A small self-supervised image encoder, trained from scratch: width 384, 61751 training examples.
Rows from block 5 of a small self-supervised image encoder, named by matrix and row number. Rows with one number belong to one neuron. Each number is 500 + 40 x the weight over its row's rms, rounded and kept within 0 to 999. All counts start at 0. Numbers have three digits each.
Before each neuron's rows are labels from the 100 images, of 14848, where the neuron reaches its largest size: "patch colour" is the nearest of a few named colours to the mean colour under the peak. Only what is clearly more common there than usual is listed. The data: crops of objects in photos (Visual Genome). In brackets: how many of the 100.
# u: gMLP up (value half) (model.blocks.5.mixer.u.weight, 576x384), inputs 128-255
# v: gMLP up (gate half) (model.blocks.5.mixer.v.weight, 576x384), inputs 128-255
# out: gMLP down (model.blocks.5.mixer.out.weight, 384x576, transposed), outputs 128-255

patch colour: grey (63)
u.221:505552452515564572505513524540541482517548489531496529481479530434522487507582494589504534468484479547403521548528573499549536431439531534498493568546499466486521487520517514509478519588536440526580496502537523518487458539516515429559486440567499493521565577536512529548531539439522543446496509515501506543425533516470470480527550538546507527462495611485463524568609435526477501461466
v.221:461507499496490511528508555458509583474533475520516551499567590453546485377522526483491579486424510506483441524488515506503420518510482454522496544511527463490500492494512524504567491531461490483472449412611565473461550551522536451463452490521510518524460528472527550492441509503452456505473459460580495469444530556519568509541524512502478462411456459560433475563513451454531481532538
out.221:499520563531536492507538500494534531417483510556486520469499529552437470426385547531531447481483456562502496553542489515537493498636453507607421505521490493506522478519461551498522433575523453508473509486482599525435500485497414472535508586490487511506542551486492500488488606492523522518483500450516538438467502478520495487552529495532539459501426526575491540493502422517591556528580

patch colour: pink (32)
u.549:421401555421532502521562417558491543496523450454538488504495459557529471567548516537630456524493558523536589548463482517532454519531539402602513532469443499469551457546463481407478542482482462558542560406497520497462476461525500498511477466557535519555512521494458499466539431486512462462531506510478516550504490510505501525455510533468523480506476467514542509482524457536520455603523
v.549:452479543515530508574518375481508507504512461439517525468503476477458442533532470535507436523492534531483499475550504535540518495523417444431484480535515551492459492532496575505441415447508484522492485554490414495530488550474466473440615502461467505477518471512521550452511448543576421496478492527473548466529433474541455586467503468500520522544442541459604521528449481533445489494508
out.549:517540501476479483492566465489449516557485458530506506471472459475432506494484479471512531552564552441548486478526507460452507553454502502467520504470531498540548482421522441554484542508539517449473484488508475467583453535572480497523559502462574533449534505468576397481528428465450555499487493456471527501546552469463543480499467482521454565514540408510432526496586560524616463484382

patch colour: grey (62)
u.328:502512553492550538505517532508518561531473457464570445492524537497539505526532491551473533531524495503527571605503513456483451442483478542582542534544470535484488464456500502468553483529524409540544514410509479482459495518465484437537471456522460486525539510469537497560466452512482552556591522519540560501480538498441490491550553558485464584510471524457513564553529427562507512454455
v.328:488522544452497469514507505475468582494465499482545465519520511490482534478442499444449513508500497526519460528544527490436453606481476526462523501553530486552512453454532488471472431472423520502448475442504470528561538462513485481519519509461531467505572514531553453534487460563498488579463472435528423415530478487494546525517475400517484533564492411482520433527446532562496464458541
out.328:508538467477513489445462500506534457526500508505487502467509420453505485376490449501465514497526422548571489467618516517506523488531536510451512505503494528452434609444524502462478482481514584537540478419477526537478536524571507529600549484559505527422478542493512527462519533491480462497488444471526543516467558486513501492544454491511477621536464489507433489464536446528465466492512

patch colour: pink (37); white (25)
u.120:560480510487484476461441458548455510463481497484466453462544484511494514511545458488498514544537519543457500501496427502462478483478531538443569487502511477506454478459482497494531533461487552451489507513501523448481438497488506545504608506503536476513475602412538496436499517534481500501487560480479573534534522496522463554462472601525543433498505491506539477463503525503556499534479
v.120:486447502460469465500437485526453534441508509475506468537517416530535499486512531503551492525490510479455490567499472570564463513495537466526563436510510466490547551525466476511514538511536575521514463471513553507560429515443511515558586541465500490463513560469497528442495530518524439490474576364498500542501473534573478536473496484479528458476449475489546507477462513469531511532582
out.120:483527453418411560545435472484469433549462432473480491541529515417547516561497440537491452476457416547562425559486531474490491516487591488475499564473465528566499537523540570503508538468488490518451506495558530516456436466491471449430505484503502482510535468471470568561431574549420468493529429594529486455554427577478529503482558423484477542469481551513487451504523486543464522428588

patch colour: black (33)
u.105:445517491449404510549587437480553424468522476546480544472497541472500484520428489555531495481519461452502505464540501534546550476544538449490504485403518579510448486546417528526490525502434452524538438512478482502541539445441509481487498501515465424510570481535478547533510443512565419494429487453478474474456478522488457565507519515489559516413490576491523518548438477522426462542430
v.105:452541478584494439544521569517514545508483473517525524558504562497519433396504485430486544473501480417598495559486513531512446511530468549530522479506519520518505504481490459538546576489429503468455500473517527458441471490522503529447490511460503461590484484597495516498447490407491494460474452428519524535513463521442544497533522589477464443515530464564472468484483457413550525528485
out.105:575430468525540402479567447532478519554469469505512517508476525573458502481504459488491511499475513516489581470504467500496482474464507477535471566469506508519559470456501518555473557476489434477470491563461459495501497497520522484515479511473447436509482518427466514388519472491490506445475499455492454460507494544572510518485489540538511569501456512481512474539498497495471468604575

patch colour: pink (28)
u.322:455516539406468516597530427507538439438498469437486568535501459431537565458523490492517536508508511517558431546549508520523483469503408514463443540442508508523514459498501476477565477528566466495471429451480526483517507487513403523485497536516535535554548517462513589521509494476501410529490504523523464461461563483526534490462466445450457479480517492497511522476474507550536497479435
v.322:404425500522523451557519471538481456483467398514506528475505450487483449461560510533544473455526544502506523534492436530526523518560529472595497498430516478514553457508508545511527535493470476562464355449456534436552462495475504483498549385538496538520469490522497515461552465477457493520535529500448463512442511441453503522517435493462466491501528466480470480538453472520480484507553
out.322:481543468515449485406468530560465522412531495495502521483506492447515504509519530486528459540510580533515500484423488511450526472439539465544475488505431504533494457497487504460476536510493416460504544505482472489476557508480492559467473536532492607533455483533427433482523618505447516525509460411468532478465546534606539468536519545405573502504489507499457577436577537537494462502531

patch colour: black (34)
u.74:470429480503512565563523558587538474389508432499511502477542530539445495487514563490531499503597467525523490503469478468595504476472459456571479514508484474491562452440504521525464458518565551542491438480473518462490496482535525476437538425517494527470508497500536532504496567468500523500431485467414535521450539561494567472503493488457423500592497489462535475531459505474478490462529
v.74:522504477511579490548525488444421512512523436487529503433586508451515566529486462504577508470506595545464471479477435480490486513501485517513532520481456542448469431521476419467525505498419489464406479533465491484488518416456500515539520485568543547530459509461466426409508453496518546471569480569478522470491515505476516581442421523512498446547571467558522546476536498539552493454531
out.74:540491521549563455481511421475504478462432524519502521432401470495486504509507473525484528504431545504443486497557475482487445552454557501413475459493542525525419564527512572585546455441481493510436454537489524490521529555554484539533578449460534445466435469450514505470497507517442550549546557561507553480527534425530483559537492544542551452550508544526513527472423538522514539495552

patch colour: pink (31)
u.346:528455501552540503483501524538502514511457483423482474467526572458500525521543414472536550505508453579514553441490515385484452417493486522481515607501439496474483448456511454506558476425444505535559491513486484470483516540575440500525488516552526529469443539497540554464480503416509531446547501619497500473480547512492514511485530552498422502556545488497504570493505472504517542422472
v.346:502496526472493452521483484507451538512485503514531439537536512541558536496534409446513508520444510470497470540445460448426462475559495583496527531551487487557416511589481445482575513509381509484471564455549505439536483483475469513515425479497549487545469534529516542450420512505469515466558515611528565527520493510456537507439503581538469428490505510522538486460489484482558540521525
out.346:469533425535456547530538490489436352524485433531490509552559514487515505479441489478471498487439427471519463483444527487428504517516580471468541558488491510519475542535518457572579504515519504496461460479559494472498457477463502480551502464489498503473429455452493482565457540493414446500511479482530545489488556502401549460522462477453446524436511480487484461506452485521400442437503

patch colour: grey (61)
u.203:531544529466528533540560466505577422545518480492457526479493473401488543528499410542496579486546499516506501536545540469583514447488516555456492553455522460477497507502508501472527450452523420477526470521490513489472516517512466492548518495543546489540541578439502507507502455442550471508425519463526458463475561463461484564523468514517530517445456519485516553549536507543575501501420
v.203:476525481534499491429450518489527509495496486502513520461508498457528528476478518442490523410510507516519428521559569497518473477447506523531509513519516443479509564504527423502526532509539506442474477468510573522532459555499489515582539512495521495497454539422463483476499530472503499512436461389579472454478542484546609516457477410507479538519467510509431488496529514495518468496529
out.203:555541558429549468456511517503551517560474531549514490459493383601466500522474504559488526443559492506568531505531564460543516446502584467512549502506495534475514513454536465473485530461512474447555493483479499502562456518566503535571481461463538477477500508421463516505483510504461470478459535501548451515512513473498506488499474405477543558520454475461468453474524591564499482472506

patch colour: black (45)
u.93:492509531535563556462536532503554506400503474549502516486499507550471515472454517479498591364535474502466535472534526442579527433426457503573499500504477481489507500504510602545532434581470490566526521491463469502516606495557486453547467406520539486445465531501492565560519499482526528519475506518495463532475502481462539572504556486482485544453516523541525480504418495528479507467507
v.93:465532491538536546497580547570522465447470447580508525468477467483423493546497526490492484424455492475544489561532500507565522463486521517524460535463523468491517524522476555511558522545578440423462505442480496481506520566486491435458586415476532521503488465488457520518504503425528497471453507432521519512460497449494510524508536509530494477456533540492467547534426485549461462548474
out.93:461527441456483454522489438489544457473479445502518484468441479452464479524478534530523528533527597495558468524497483465480427510474471439421474495487496594494459489513486547537505547426496433452454511519484459478430513495549426489403552483475446456552469408530524538474532501507498498457540497446456542490490512498542479516470506584448501436565520555503503545501502562455564531507521

patch colour: grey (61)
u.86:484453512494454518530480396496503502389532499448463501465482484434508525599515526530595557515546599594504440536500440496519496531526498439538535551503436569510559527552511419381520490489504514537481436532470515489516504493427467533561538489544561551500445503468425485462510539451556445473516504456464521499484545523537538497442478505421507512565511521476496535464497530543475516519490
v.86:504510446574460551488507508514450516536455526488443452520517484511525480503449453553604468515508479571520512506445481515528546410534548474529573535471466496503487499452527501503503458497468479512537516576412472510503440494519513565539565461450566498516483514515482463496470521515458540522472520453465513509530459479447534536463506464481448530524532502471526489418483529525510506506467
out.86:525556441456524457500444544516523520557491441487502492473492480568475483529467484522507471532468481534482582486484546564533543441529546514496541475504493410501570493488506539502527490586568447529530587532509446558522468545551550492550549500457529484485466443559449519573530538531447586544495534454420481529517506440425525468487506480534466526528491476485490477473530550489547445537545

patch colour: grey (64)
u.325:526493524506522517535479470541499532493459519438570517469520572518499589505536538482498532534508464535431480538515530504553534491425531466512458551454423520496516422505514516454507496499496482543502459475556506440516436534512493540520488514528450550513465526404516486490475535472472459481525536436467387507431556504525493490469559477518479546486454486469502556481482448504474519426461
v.325:502482481511532506486551495451494561487497514546571516543541558465495493483584543491428524457474469491479494490567546513505483539505455497522449533565494519515546495497462558469473488512487507503453480455583538507482536547469526413476468456528444524495480504530509524526477479496480486463511457589542501455492475545513457507498542524519517568521437536551465502615433455491436521514478
out.325:458476515550476456467587489511421536492541527532489451491493492483491491435471438536476520468515517584507512498535477490471455588524524500532519545513520561497538517483478485539440483428495578529497476493469535518467541553472467424527508452507516437544485521579521450468553572462474532470509421507464569460451420458511487531550529491498495521577473516521457464517483545486481544530541

patch colour: black (32)
u.123:479487528484504475512548531520528479522408450487546514502507534551426452446402516476487432530514462484525520517511517480446497528478527490482482508523518438474571559449508449497490544457504477473501526435452448505499531538543472457450539536474491450485502424498495484576464520442532551539459504431523512510484511497580491482537458478452445548485472441534468510494486504509533501585539
v.123:487451544494526497609544477492508443514542461503463517519496465433493530477490514483494511460471495470490501462549523554610517517497519497569444510358516495489510532484513544533490534501503489567454389526395515491474515483505530473510533485505472518479510485486452559499560497465517489551513512485490434456420457453499483625523457448497565507474541525578534529550465486483495479533550
out.123:474545529498493523497507546489540505434460494509538492538510471497490465520492560525491534488544484525498559485546534516486491547455567485573484507437467539552557550509556556494523483513499468507403453528495521492524480522397457527452464495537493536500472505506429547489504557548522436486476469438503550425475465438510527549495545535432599474450490518504491546436466519556423436485475

patch colour: black (85)
u.517:454452483495455495460549496501466518470496400490506576500529491462450473557502510479538465476510499547574559453474502568504483466505493447528461563411458504443472474454429469490518506527559429479479483453410451557486555488509489491475497372450454528551534463578453463553602459492502484522428471560451487482491463536477555562496521455517461497519509505537504526553504474487510440582482
v.517:462483475481501542462527537473458533505483425445503514463522425472525527550523539552555497486504557539514557476508524537573444580532535416527468525450427492506499539552433468410508567485559472481490464533396483530509511540461493514486533508493563545487488445484405397525548547429557459517471520471464513450507541527479482514530559443504516459517475528529489586466504547517526425503522
out.517:528508561506517457533508469514510550550505599505474521542480550432525523485569543548520566540530481517567453524511567526582526453481518466520455450530497512473560538438446504513503553493525448527553500489503539520452474569552546575476514564496480511506483456525484476545486509480583531568494557493506485456505485533561432540455547456471521576503482575542507555451534517496553516500444

patch colour: grey (61)
u.92:474488485448464488477472499461563484426568524405522483463428479500498505523542502523613460485486580476516478512458518527473482532576432534492515490500500547493449589561501490449449573478469529449504553464482487498531511470459434501479491506530457537534518447540432524487524496499522470512516486465474581469583494426522466499500462531428516442514505504531511507476514517487504527495504
v.92:540545503531489525464463464533377536508483550536439472558493522480541579449515471523560564512528478528527421535441497473567495519430546521553503535454441515570514490469536524520480510518447455537468531538496571444509587524485516564503552515511494544447499538502531522519477511440491547473533510460468455465530429525531510521443536461481428541508493451507503542423543564540508456439421
out.92:485528478525494452479534527457541476506582485568490508533417534570565549407522480482451543488502491502445505428551496549530546473544435484519528513457547486483537446473476538469531533571517461534512480508531524467512490539474500530576549540465496403480468491517506508530406511518517593544547530515484515458518487501453461534614519485487566404500496529559514532471519560430593507483522

patch colour: white (37)
u.359:457504525518509488517521465515505543468427374469503483504542476494478516478504498458521575463531507517605482461472539499482447487494478538500529512469526556462445500493492432461562485503491535470409454464490495484597535432520369485458519440521491473464495487452466454520491467477461491526556510530454542446517525453425542580468489483473460487502564435520512501508474543508543482466452
v.359:557507432562554439441427441528473522549452507524483464547445498506437562565545521506595565445549511591564505498475481507517489501509503483559555532543475540528524484536445442414521522492474537496517504575471529529550474500466483536527487441484466495575419544492476419463500511442505485422511476523499506497517480527534528530441548549583540527534469563485516570469489522452532485560461
out.359:541399502458486504458497476483553483435511503432513553442605557492510499566550539536489427444538481595456482463494443539533453475505496512491517488504465438541469481477467508497511524534515470576496459519418506556425506467536482472532442528508474489542519498495497517490581559546514452545495473468509474523459508448473523502463468538504575491514493564481581515544476481432468463546532

patch colour: grey (60)
u.274:467486531466552491464447458466475480497434421501538476480566496418544483505483431520495558471491537475569494521593488494462467513467451556493564538514458481423457505475497464465545491472486479487517487478461393457515533536536443474523563437506572452493547560522509460510464376494536507533550533541543490540509549407445540558504526472568485542490486471519499531515473435561563497425523
v.274:544504509531522491482468502524420522507447510512437473516467469533546549457547479536547548527565522577483509499482455514488481499526540473608513546471520484580550461486533603508534493505419477540562493557462498424557523504507506538477517458441524528461436595531551529446483504478436515465530525495491540507482463475523491552490575540548497478495525488465513565470498570537498499531482
out.274:554449515567473494477531478540508551470474533460495502519540570476469480487475539395471478507483495478481560474435536499454475483409509483489474434500527433490515522475442579516504545455521454477481540481455500532461466480519487466456479533452459501462440452501497509486493513537506511473533569474473488459439484558530504541537536537452477498536436466574513510518497550454438557493605

patch colour: grey (63)
u.409:420544534473502525529453482577469551498499462510481504533452419517488462559517502474540493470519526484583538559550526561540452500549386525517481501499471552480541500492445543459504537545474432473500511477490517472493558460475482517466473451471517548562508536507516515500494388512527428520477547441546431468515523407445482487482568466506498567474455515508564461518472504499531510506473
v.409:457474511490491463537580477521507490510432467509538528445512524436403453547470496489496486506567516471567539479572499484472536497496502497556543432524489507449534509471458450443577468491559460503507468490456431476515514447510446501472466471519525513488486491523463390495492407502521491514490479514500516464461540475546477573561512513522499576499518498497560537492483425516506447595436
out.409:519511452513503546540536488500519517546465507514441511490448522560449533535447535505439445521533567480537481519503533485493566574517433488466500517552520553505510495443500583470482466444528469497500506562449487475500496525516481514456546472402521513457456409530528465585447474517430540532562503433507543504567532419437457427472519500541513534546550482449506517463478586497506505456497

patch colour: black (69)
u.246:448564513524484543489504558538525469498557462482526525346484521465394455559487557522514486430523482480435453496555501433488530537504531484489506475510507517522536512487494566532503486552497487497494519527479519597507468492530516461492575455458463487430501494511500503518585497521509531545455369481520565461443508511561550570531468517486478475549561582494512495534522505472508461463594
v.246:418474538551460457539509544519503549465471442470480516506490474480453500435487507465555456483490516514549505509528555535514476516536454398542505485530532469484516553500455517525481475503406469466492475447473468534560550479487483522456545456426490583539418466579437482534533513423547453492430522452520503427473486484574498580480525462474505440429494499550489501466451521510535468570467
out.246:550561525434529473452555519482499475528521541443518445489483482528467508513483445519464495638488467502474571487514536516461491515571535463421459454494562483505510475471493569446516482497472501510557507472508490558488489480530516472552456551541465448514523524531554488491514498567453499523468516510521526447510503502497437557564497470514462475483497451520520449514490539534466508534451

patch colour: pink (38)
u.570:490565467529508460538515481476524521465524453447479519491420566504481500494483492544633547494458569577506472543450518495554471487522505475478534571498480559541469543580412437479619531528489522519490497488503533521482518533490419493463559459557458523533460514494405500487476508432520539507543521488467568422578491485470487537482536563490499453500486513600516577468504524545554490440546
v.570:498457503501500444503476492516508538519391496548453500551506491498457429420497464516541484509484470511520504498524447546551422494505526495544483442495502494527500567493499590467474486512466507528459472514512487447495553543502512522474554492495515470565509584563533516502446533491501460460432551544481527462481474524477478545533529571499446449481474499518486517501460512530468518563554
out.570:569487503488506534499514500450490406578559489562519500502523491508535465474463443450447546488475434557510499479510482470500546424561500507503532570432505495481501495424537435537559567497438519566461424513526522460456478520555513497550417504485476522491497483530593565522543450428482514470530482554527452595486493460453556494470430417499482478566535495530440462470511493435559463480460

patch colour: black (57)
u.55:522439466516590516453482478497557541477483521556548488485539484489495444568478461432444560422559456543514498527514575505476523424484395523519586519520502476468450549470458464535530455529475523499520454532438459509574469497511523502556519493492488450496499546510442446515500495502513470472537536503553431542578566485496529496486500456576519483442479514493469462510382456459500445473512
v.55:545493485548554542520543478497508425545570509530529445528440430489484441517466441405433577390552446377510477504493540490479549457480454563483543501497582482460548562448461470545500507517462542508487525523436469527536481487545552403520496530439531440444542534541505514523513499526533574474451539543522544553479501486546534542552435485520450512482528474504494433610480457491512488553484
out.55:525510452527437443496543450451542461482512542500480476518462533495490488542515505537565511494473539397543476430559480503456468508489501447477476505543471582452602529485517494466435582472451493397540513509468455523568498473522454448453450440465515539505520477485475431526513478498500502404460438611504577522551498567457530506482502535460525459507534435504468469534514508552514551501498

patch colour: grey (64)
u.209:515567434550576557419488517513574559535511495476495518484507525441419548494425503481489545405457480497442513491572496476516525446442583577474569521551470427575445542536432552570597495573569471451508491507513499530510506537523495412560498517509532402482507570506477501494457493475516567503526516440523515529529489545518485517545528491550519514419448481496454522555541462459517492481523
v.209:474507493490568466509546533539499478491513526572501534532462433540475459488465514434431478487502416447497464495611525514543536512436473544447501468539537447434504562464428544531558426540566538527387481438491495487559489491590482482483523506417495471424529448462488497539489436516530545526528566515536555532520472526508467602523478428537500557463479477518518510523454455498459479504556
out.209:530502491506480526491586510513443496515520558535475523468478452513509460559529470549496514593565488458486565488488527546500559527520564490510543464544568471510549519511477505476493554445426560495482414530451485557534369506500506487512564483445506522521515495534544415512564551465486510551489523525455499514495469476506461518477484537509483532545480535533464441478463544435481531573482

patch colour: pink (39); white (28)
u.50:514540534523510461486501491573542545504482487494501476451550470545394524503484561513515463538661570461532537535433515494455494468536484469510560436554572508506510481431425497529510470481522492464521526515393443540489461489518463523393523523442483474515493551497520426448513512541484475510424518458452486443504485534561482503523504478534548466497498485483607489507526564453499448498514
v.50:517527517516489491520529485512521483504437479549477518472552510563468525467504468572587504484566494490521517474516474494515561490429553539539532500479486569549436488526524531581517506469497468546503472522395572445487573496520485537528486518519526527459512435473476493439476477491467514533522476498542453448457491474504466539454470532499537558502514533490543603453510477512475473493486
out.50:497517469544432496489498511507460460432458540578463491482533443566486448440456517463503457500523453515512497495453510534560557421424558546564552514472465510473505526545517450546528515530548492479448476551440548450533460432432486584519555488473535495472503437463442468556465575514461456486530455408500487479491476493472513456485466496487536514435512437476441505433534533523445474487507

patch colour: pink (28)
u.452:512491501526471445533475491561478560504513481418477534465521579465449503486510484463506513527529501580509513457483461482470426472516481490378481479558531486422426455435413455495563521473510466450526466464414470499461547504499494500478631542558475527582452521472553480449535528480541423455460539473467460431514477513569454504496557561484474405463455494562562527520505474453507537509512
v.452:497542491569507550493497564519521539463485482497471543463452543431477498455520568515513506513527484516496483479489590450489488573469490444571423474499526478536566504498511522522491508527561492528493504504483521515483574547528502511423475534524493487477432488488475427517476589463459514487516519483481508467439593554485488470530570525518421506463462480504501559529558567498482469472505
out.452:552399506582514503499552560467525522409463479532518487427533535538477448506465483443489452467538591547432449454450449442516519465469426536553518492565472487419509480475479410468489466451482510472492483515458495455518539547525516477506477553513503541489453471472552466475544543522502518480498462519486495448471520451516494472464436500515510509550528509493493522502536478505462494509539

patch colour: black (96)
u.575:510547481566570560513501517508514426515456454519441509502479423485460518449443488482467499530572478500525457565525493488528535510480496527513476500446545509544554466471541552492556481498475492505519533555387517472538470482530478485504505490424550481475462508491481486547501519481422545515439478517558482532537504458453508492519479500503466547507541431443535529510483517514496460458459
v.575:441409488502465434506506433493420586460496470472532527469555469454491470478563503472541445505511547503485475490479416554521417570551456448530471451500530492479509497495430479445490546528507516530487467460493558531507549496394526532503537472494456537545495536524513489488563520521503410516436557546498445454489499559547517543557547505508524441491431452523521499509485544422547494579501
out.575:435515473517516443474474535509469589541506439529589481549464547499489523525494531511527518459458489470542565494529523564503480467512470482568517465542456504503527447588424512442504533505492528535490463439607525470532458526446504493528504471565446454547468491473447481484482493471493459470517513464482473523452469545587518531494549542468494508498441539557428512471437483487507505481521

patch colour: grey (70)
u.362:460507544484521430492465495462488563510465451434542488515505577449533482492499529516501503518469559522533525523478496490472397494563441515465519483544454474533451508506417491436551482535469496502550523453488474498464558539455439477496468533565453546584442519530542539529464465513501464526523528499566523501524566472471501554488527531527479512420451474513520494487505466476570544517522
v.362:523412453571529489540483537501496552510503453481438499508538425498508457435541489430509393500481489515483526515486421553554442505499395543569463423551567473427529549481519542454480450548484524506455549452488519566456523515527569497490555503462525535516466509515522509486469470478504508479476527480524540443486467530454544529557490543419479463535458458462499500497469463451551511541517
out.362:547533503490498453518555420494516484486426458501485529491537510511512517530493430471454536560446468489492505473453519481459501486508484531443454568491525456506482502448549520531488519430514466441484493521503456559487403477542516458513504458470491486450504434533573524538523530543452570573521541555516521443513487456410529460511440406500466488533509494499519522512443571511516532463503

patch colour: white (44); pink (34)
u.223:525518457462462475550478432523467481512516504514474498494559450495568536485541471582559510527523546503502467456451421539538490498510549491476510468446488590557483441483514418506497592472479468516456506582469525468458459480463518534516598531525579515554506506518500587456513575490518502501512486562417492519507491522460495434432456561455540499574515564490542522471517560490488496497441
v.223:428478533525487490590491544485514533415484507474500509551422465516527494473554532484538466514428574492485470517501534565492465572562394499450483506503570486533452563510471577481472421461414551501465485476492501483549459495512431531431532540473427536555476436549476587513461491511535460549543557477505563437519460486553421550430493477488510452485508502514523512451496528595513551494579
out.223:512472477465477417514504487461531509505439481467532429435533513488449499525521509477530461525479521504489568548500405409477378491476452470521507543543484525499508477461559558576522487453521530493487497475471470525484493567528507508521501468513518516486470468529517520425515499504487515515455433483591562549487512519525570451574515441475479457493515436496461519475595439502592503452506

patch colour: black (55)
u.60:482437497496470503516563498506553488536518428435465583436471530430439496492553495434481489459538482467526503417550541497487479517504519437485421484433550446455546478489518531514492535530567476468468446437554564498545557523555500408528502460503520524473483528467552476500555443471426468472512471536503441461447549495514536513580534487527419530505486471548444464608481464459464501552484
v.60:472493567464556487517566479474501511485496452537529472520517471475476540574451459512510507495511495461505481492543449452534531513504484529480493489490468537540444494493410456472623415465496524555519420469448546483480494458478441501539530494570522468466539506440513487527510433507587467603504572618510559461493497466478486624498438473515519434487562483486555549496524536581565501472449
out.60:482518423495487475483466488412530514543510461532489471572515487540557473462479451544445497504447516496455461442497537515541506433534496489486527521540538516563511529506524486486524466589470464509514540524496551522423460556469467439539506526493531444420466546532506573539422482533494566536526493524490571494598449501450511509463483519502577483506509578547497520563539510528539522458480

patch colour: black (92)
u.27:519494477443497450473519452475498376500513469535503519508474478463483482439412470508488485492526499477551541498558500526455548457519520450482461483453506458496511474457520542522434573537461476479573493532491436467487481483535536492506467479487530455527533476555522530529531454479425502502423458477497424599517545460476493473544434532450535517448508432445486461513451555503495485578444
v.27:435525571458485410498505483434501503500509496561513499553479473496521492487522485502527519466462497433521503511515532541530517543499523505545458465448535526526426547585446502512546504540487491538496432394542576483535527522424518503490505460539471475472522509519467462546511440503528456514582514504527507449557455462478487577539532496511523434477521490575530522515461522566489496473502
out.27:420525423554537553553489498484512568499543455466557450490452518511460481536500499538570461472486548505444500512489507479577468530516517547496560491513466573489524519594452469409557463517497526537489494481510523486488475518462437499519588491529470502445467477500480498522481531454601462449578531510431527500499465542538488545470551546476502489521481548585492520467488472496509519473539

patch colour: black (50)
u.59:487518481495509557521491507575519479482537472545444483547439449476499514463539529484515534452508447549477517561516505552564488419527524497484528539468517445547535578527411598565494559568485468499512497469494554473537474494537521459589516480522512451583517546572510633513514542488489536474442569482451463522473473515481489514502516486445448464455495541504482462515515524498516502494482
v.59:545488414572542474438493542393451443540535513527493511535478425562536500460499449445443509491437510475429529417454480545504537527473502483532466493469543454492507546497526515490455467517494558453515473569501401575551492464507517470537497502434476460459525550513489491472487533530465508439450508562482487528563504528474512552580456478581516508424483477464488472565424482470474482509574
out.59:431505531463465549600557483505458501488484519547509477514522445539453471627470576524566498548509540484584538517471540496537577505451472454498535528475514555430496488467485491458505492434507466489402512529448471486443438507478505516436567509481511571558529406591465474610514524445595496454539501517485488459498457505504470493455492535468506513495504504517467508492481510504520500560439

patch colour: pink (29)
u.134:528471546512487409524450465505405527471530491523453468544450431512563553433573456433481556529475503500435467520491478558512486567486554472469523503447518454547433510515551444493520510442451562536503432514492539476553458452466493532558594503495497474452511537465521576423495530493530476479529576470488479543461451513520427598466464507512532388456480431496543514480505586490536536565557
v.134:544467538460490447543487482493488563504525558509559499510596563591514518507491498493476480562468479503465516485461420475519453490509430476485542494553497560542447432524458464515487546500404497514516491462518510462457529448493487548447409550494433469531483501467568543431402445499556467461521529540543492451455446573484447540475488496543536491511468567547575480458549523503523456500452
out.134:502440520572519463422523548477578465496563506484446489474460536485509471463533487416515492507544537532454474385574503454473530418541392508512504456548495508398461460514441450524475563518517500497553468519463441410484540464528483501526462493468531474512517527520531438472569483463541398478561520512387540493513497493483441506564486546501511446519531487509482485512527457462500528457514

patch colour: grey (67)
u.466:418565533410532504504483475522527522497452432425532538490438474479462523503535536569498522495495525517566513537562516515450404527547500487457473478532491485531471498479511557453529511570478455516561523463469435470515490551486456448522519457484543529536489527535513467496493561546450512536490455500545555512574574474544521436549549482489462510494444545494488485560435470562526462517522
v.466:459517487533548458472478487506498511409489491510509489460397534494510479491508503523613495470458526546511483542510548504550483491586443466571484477482504534499535554583442558437501494549412494532452496512514520466597499500526445525497487472559424564557396542490450549463451506471501467479588522530505555464481518513485519557454548519586458460475476505574465535458473511548496457472561
out.466:548474509625524526520566478499488525498480509503469495499554522540474545398473510446549463506483454497481554430446506502533477420469482456533509557535537518379476469481482467544508548473508496484474498521434486476426444419496496540481449466494494454510507429471455481467445505466530510482509535442452487474464413546440477493521492534534496525487483457480490491489518490457488562490461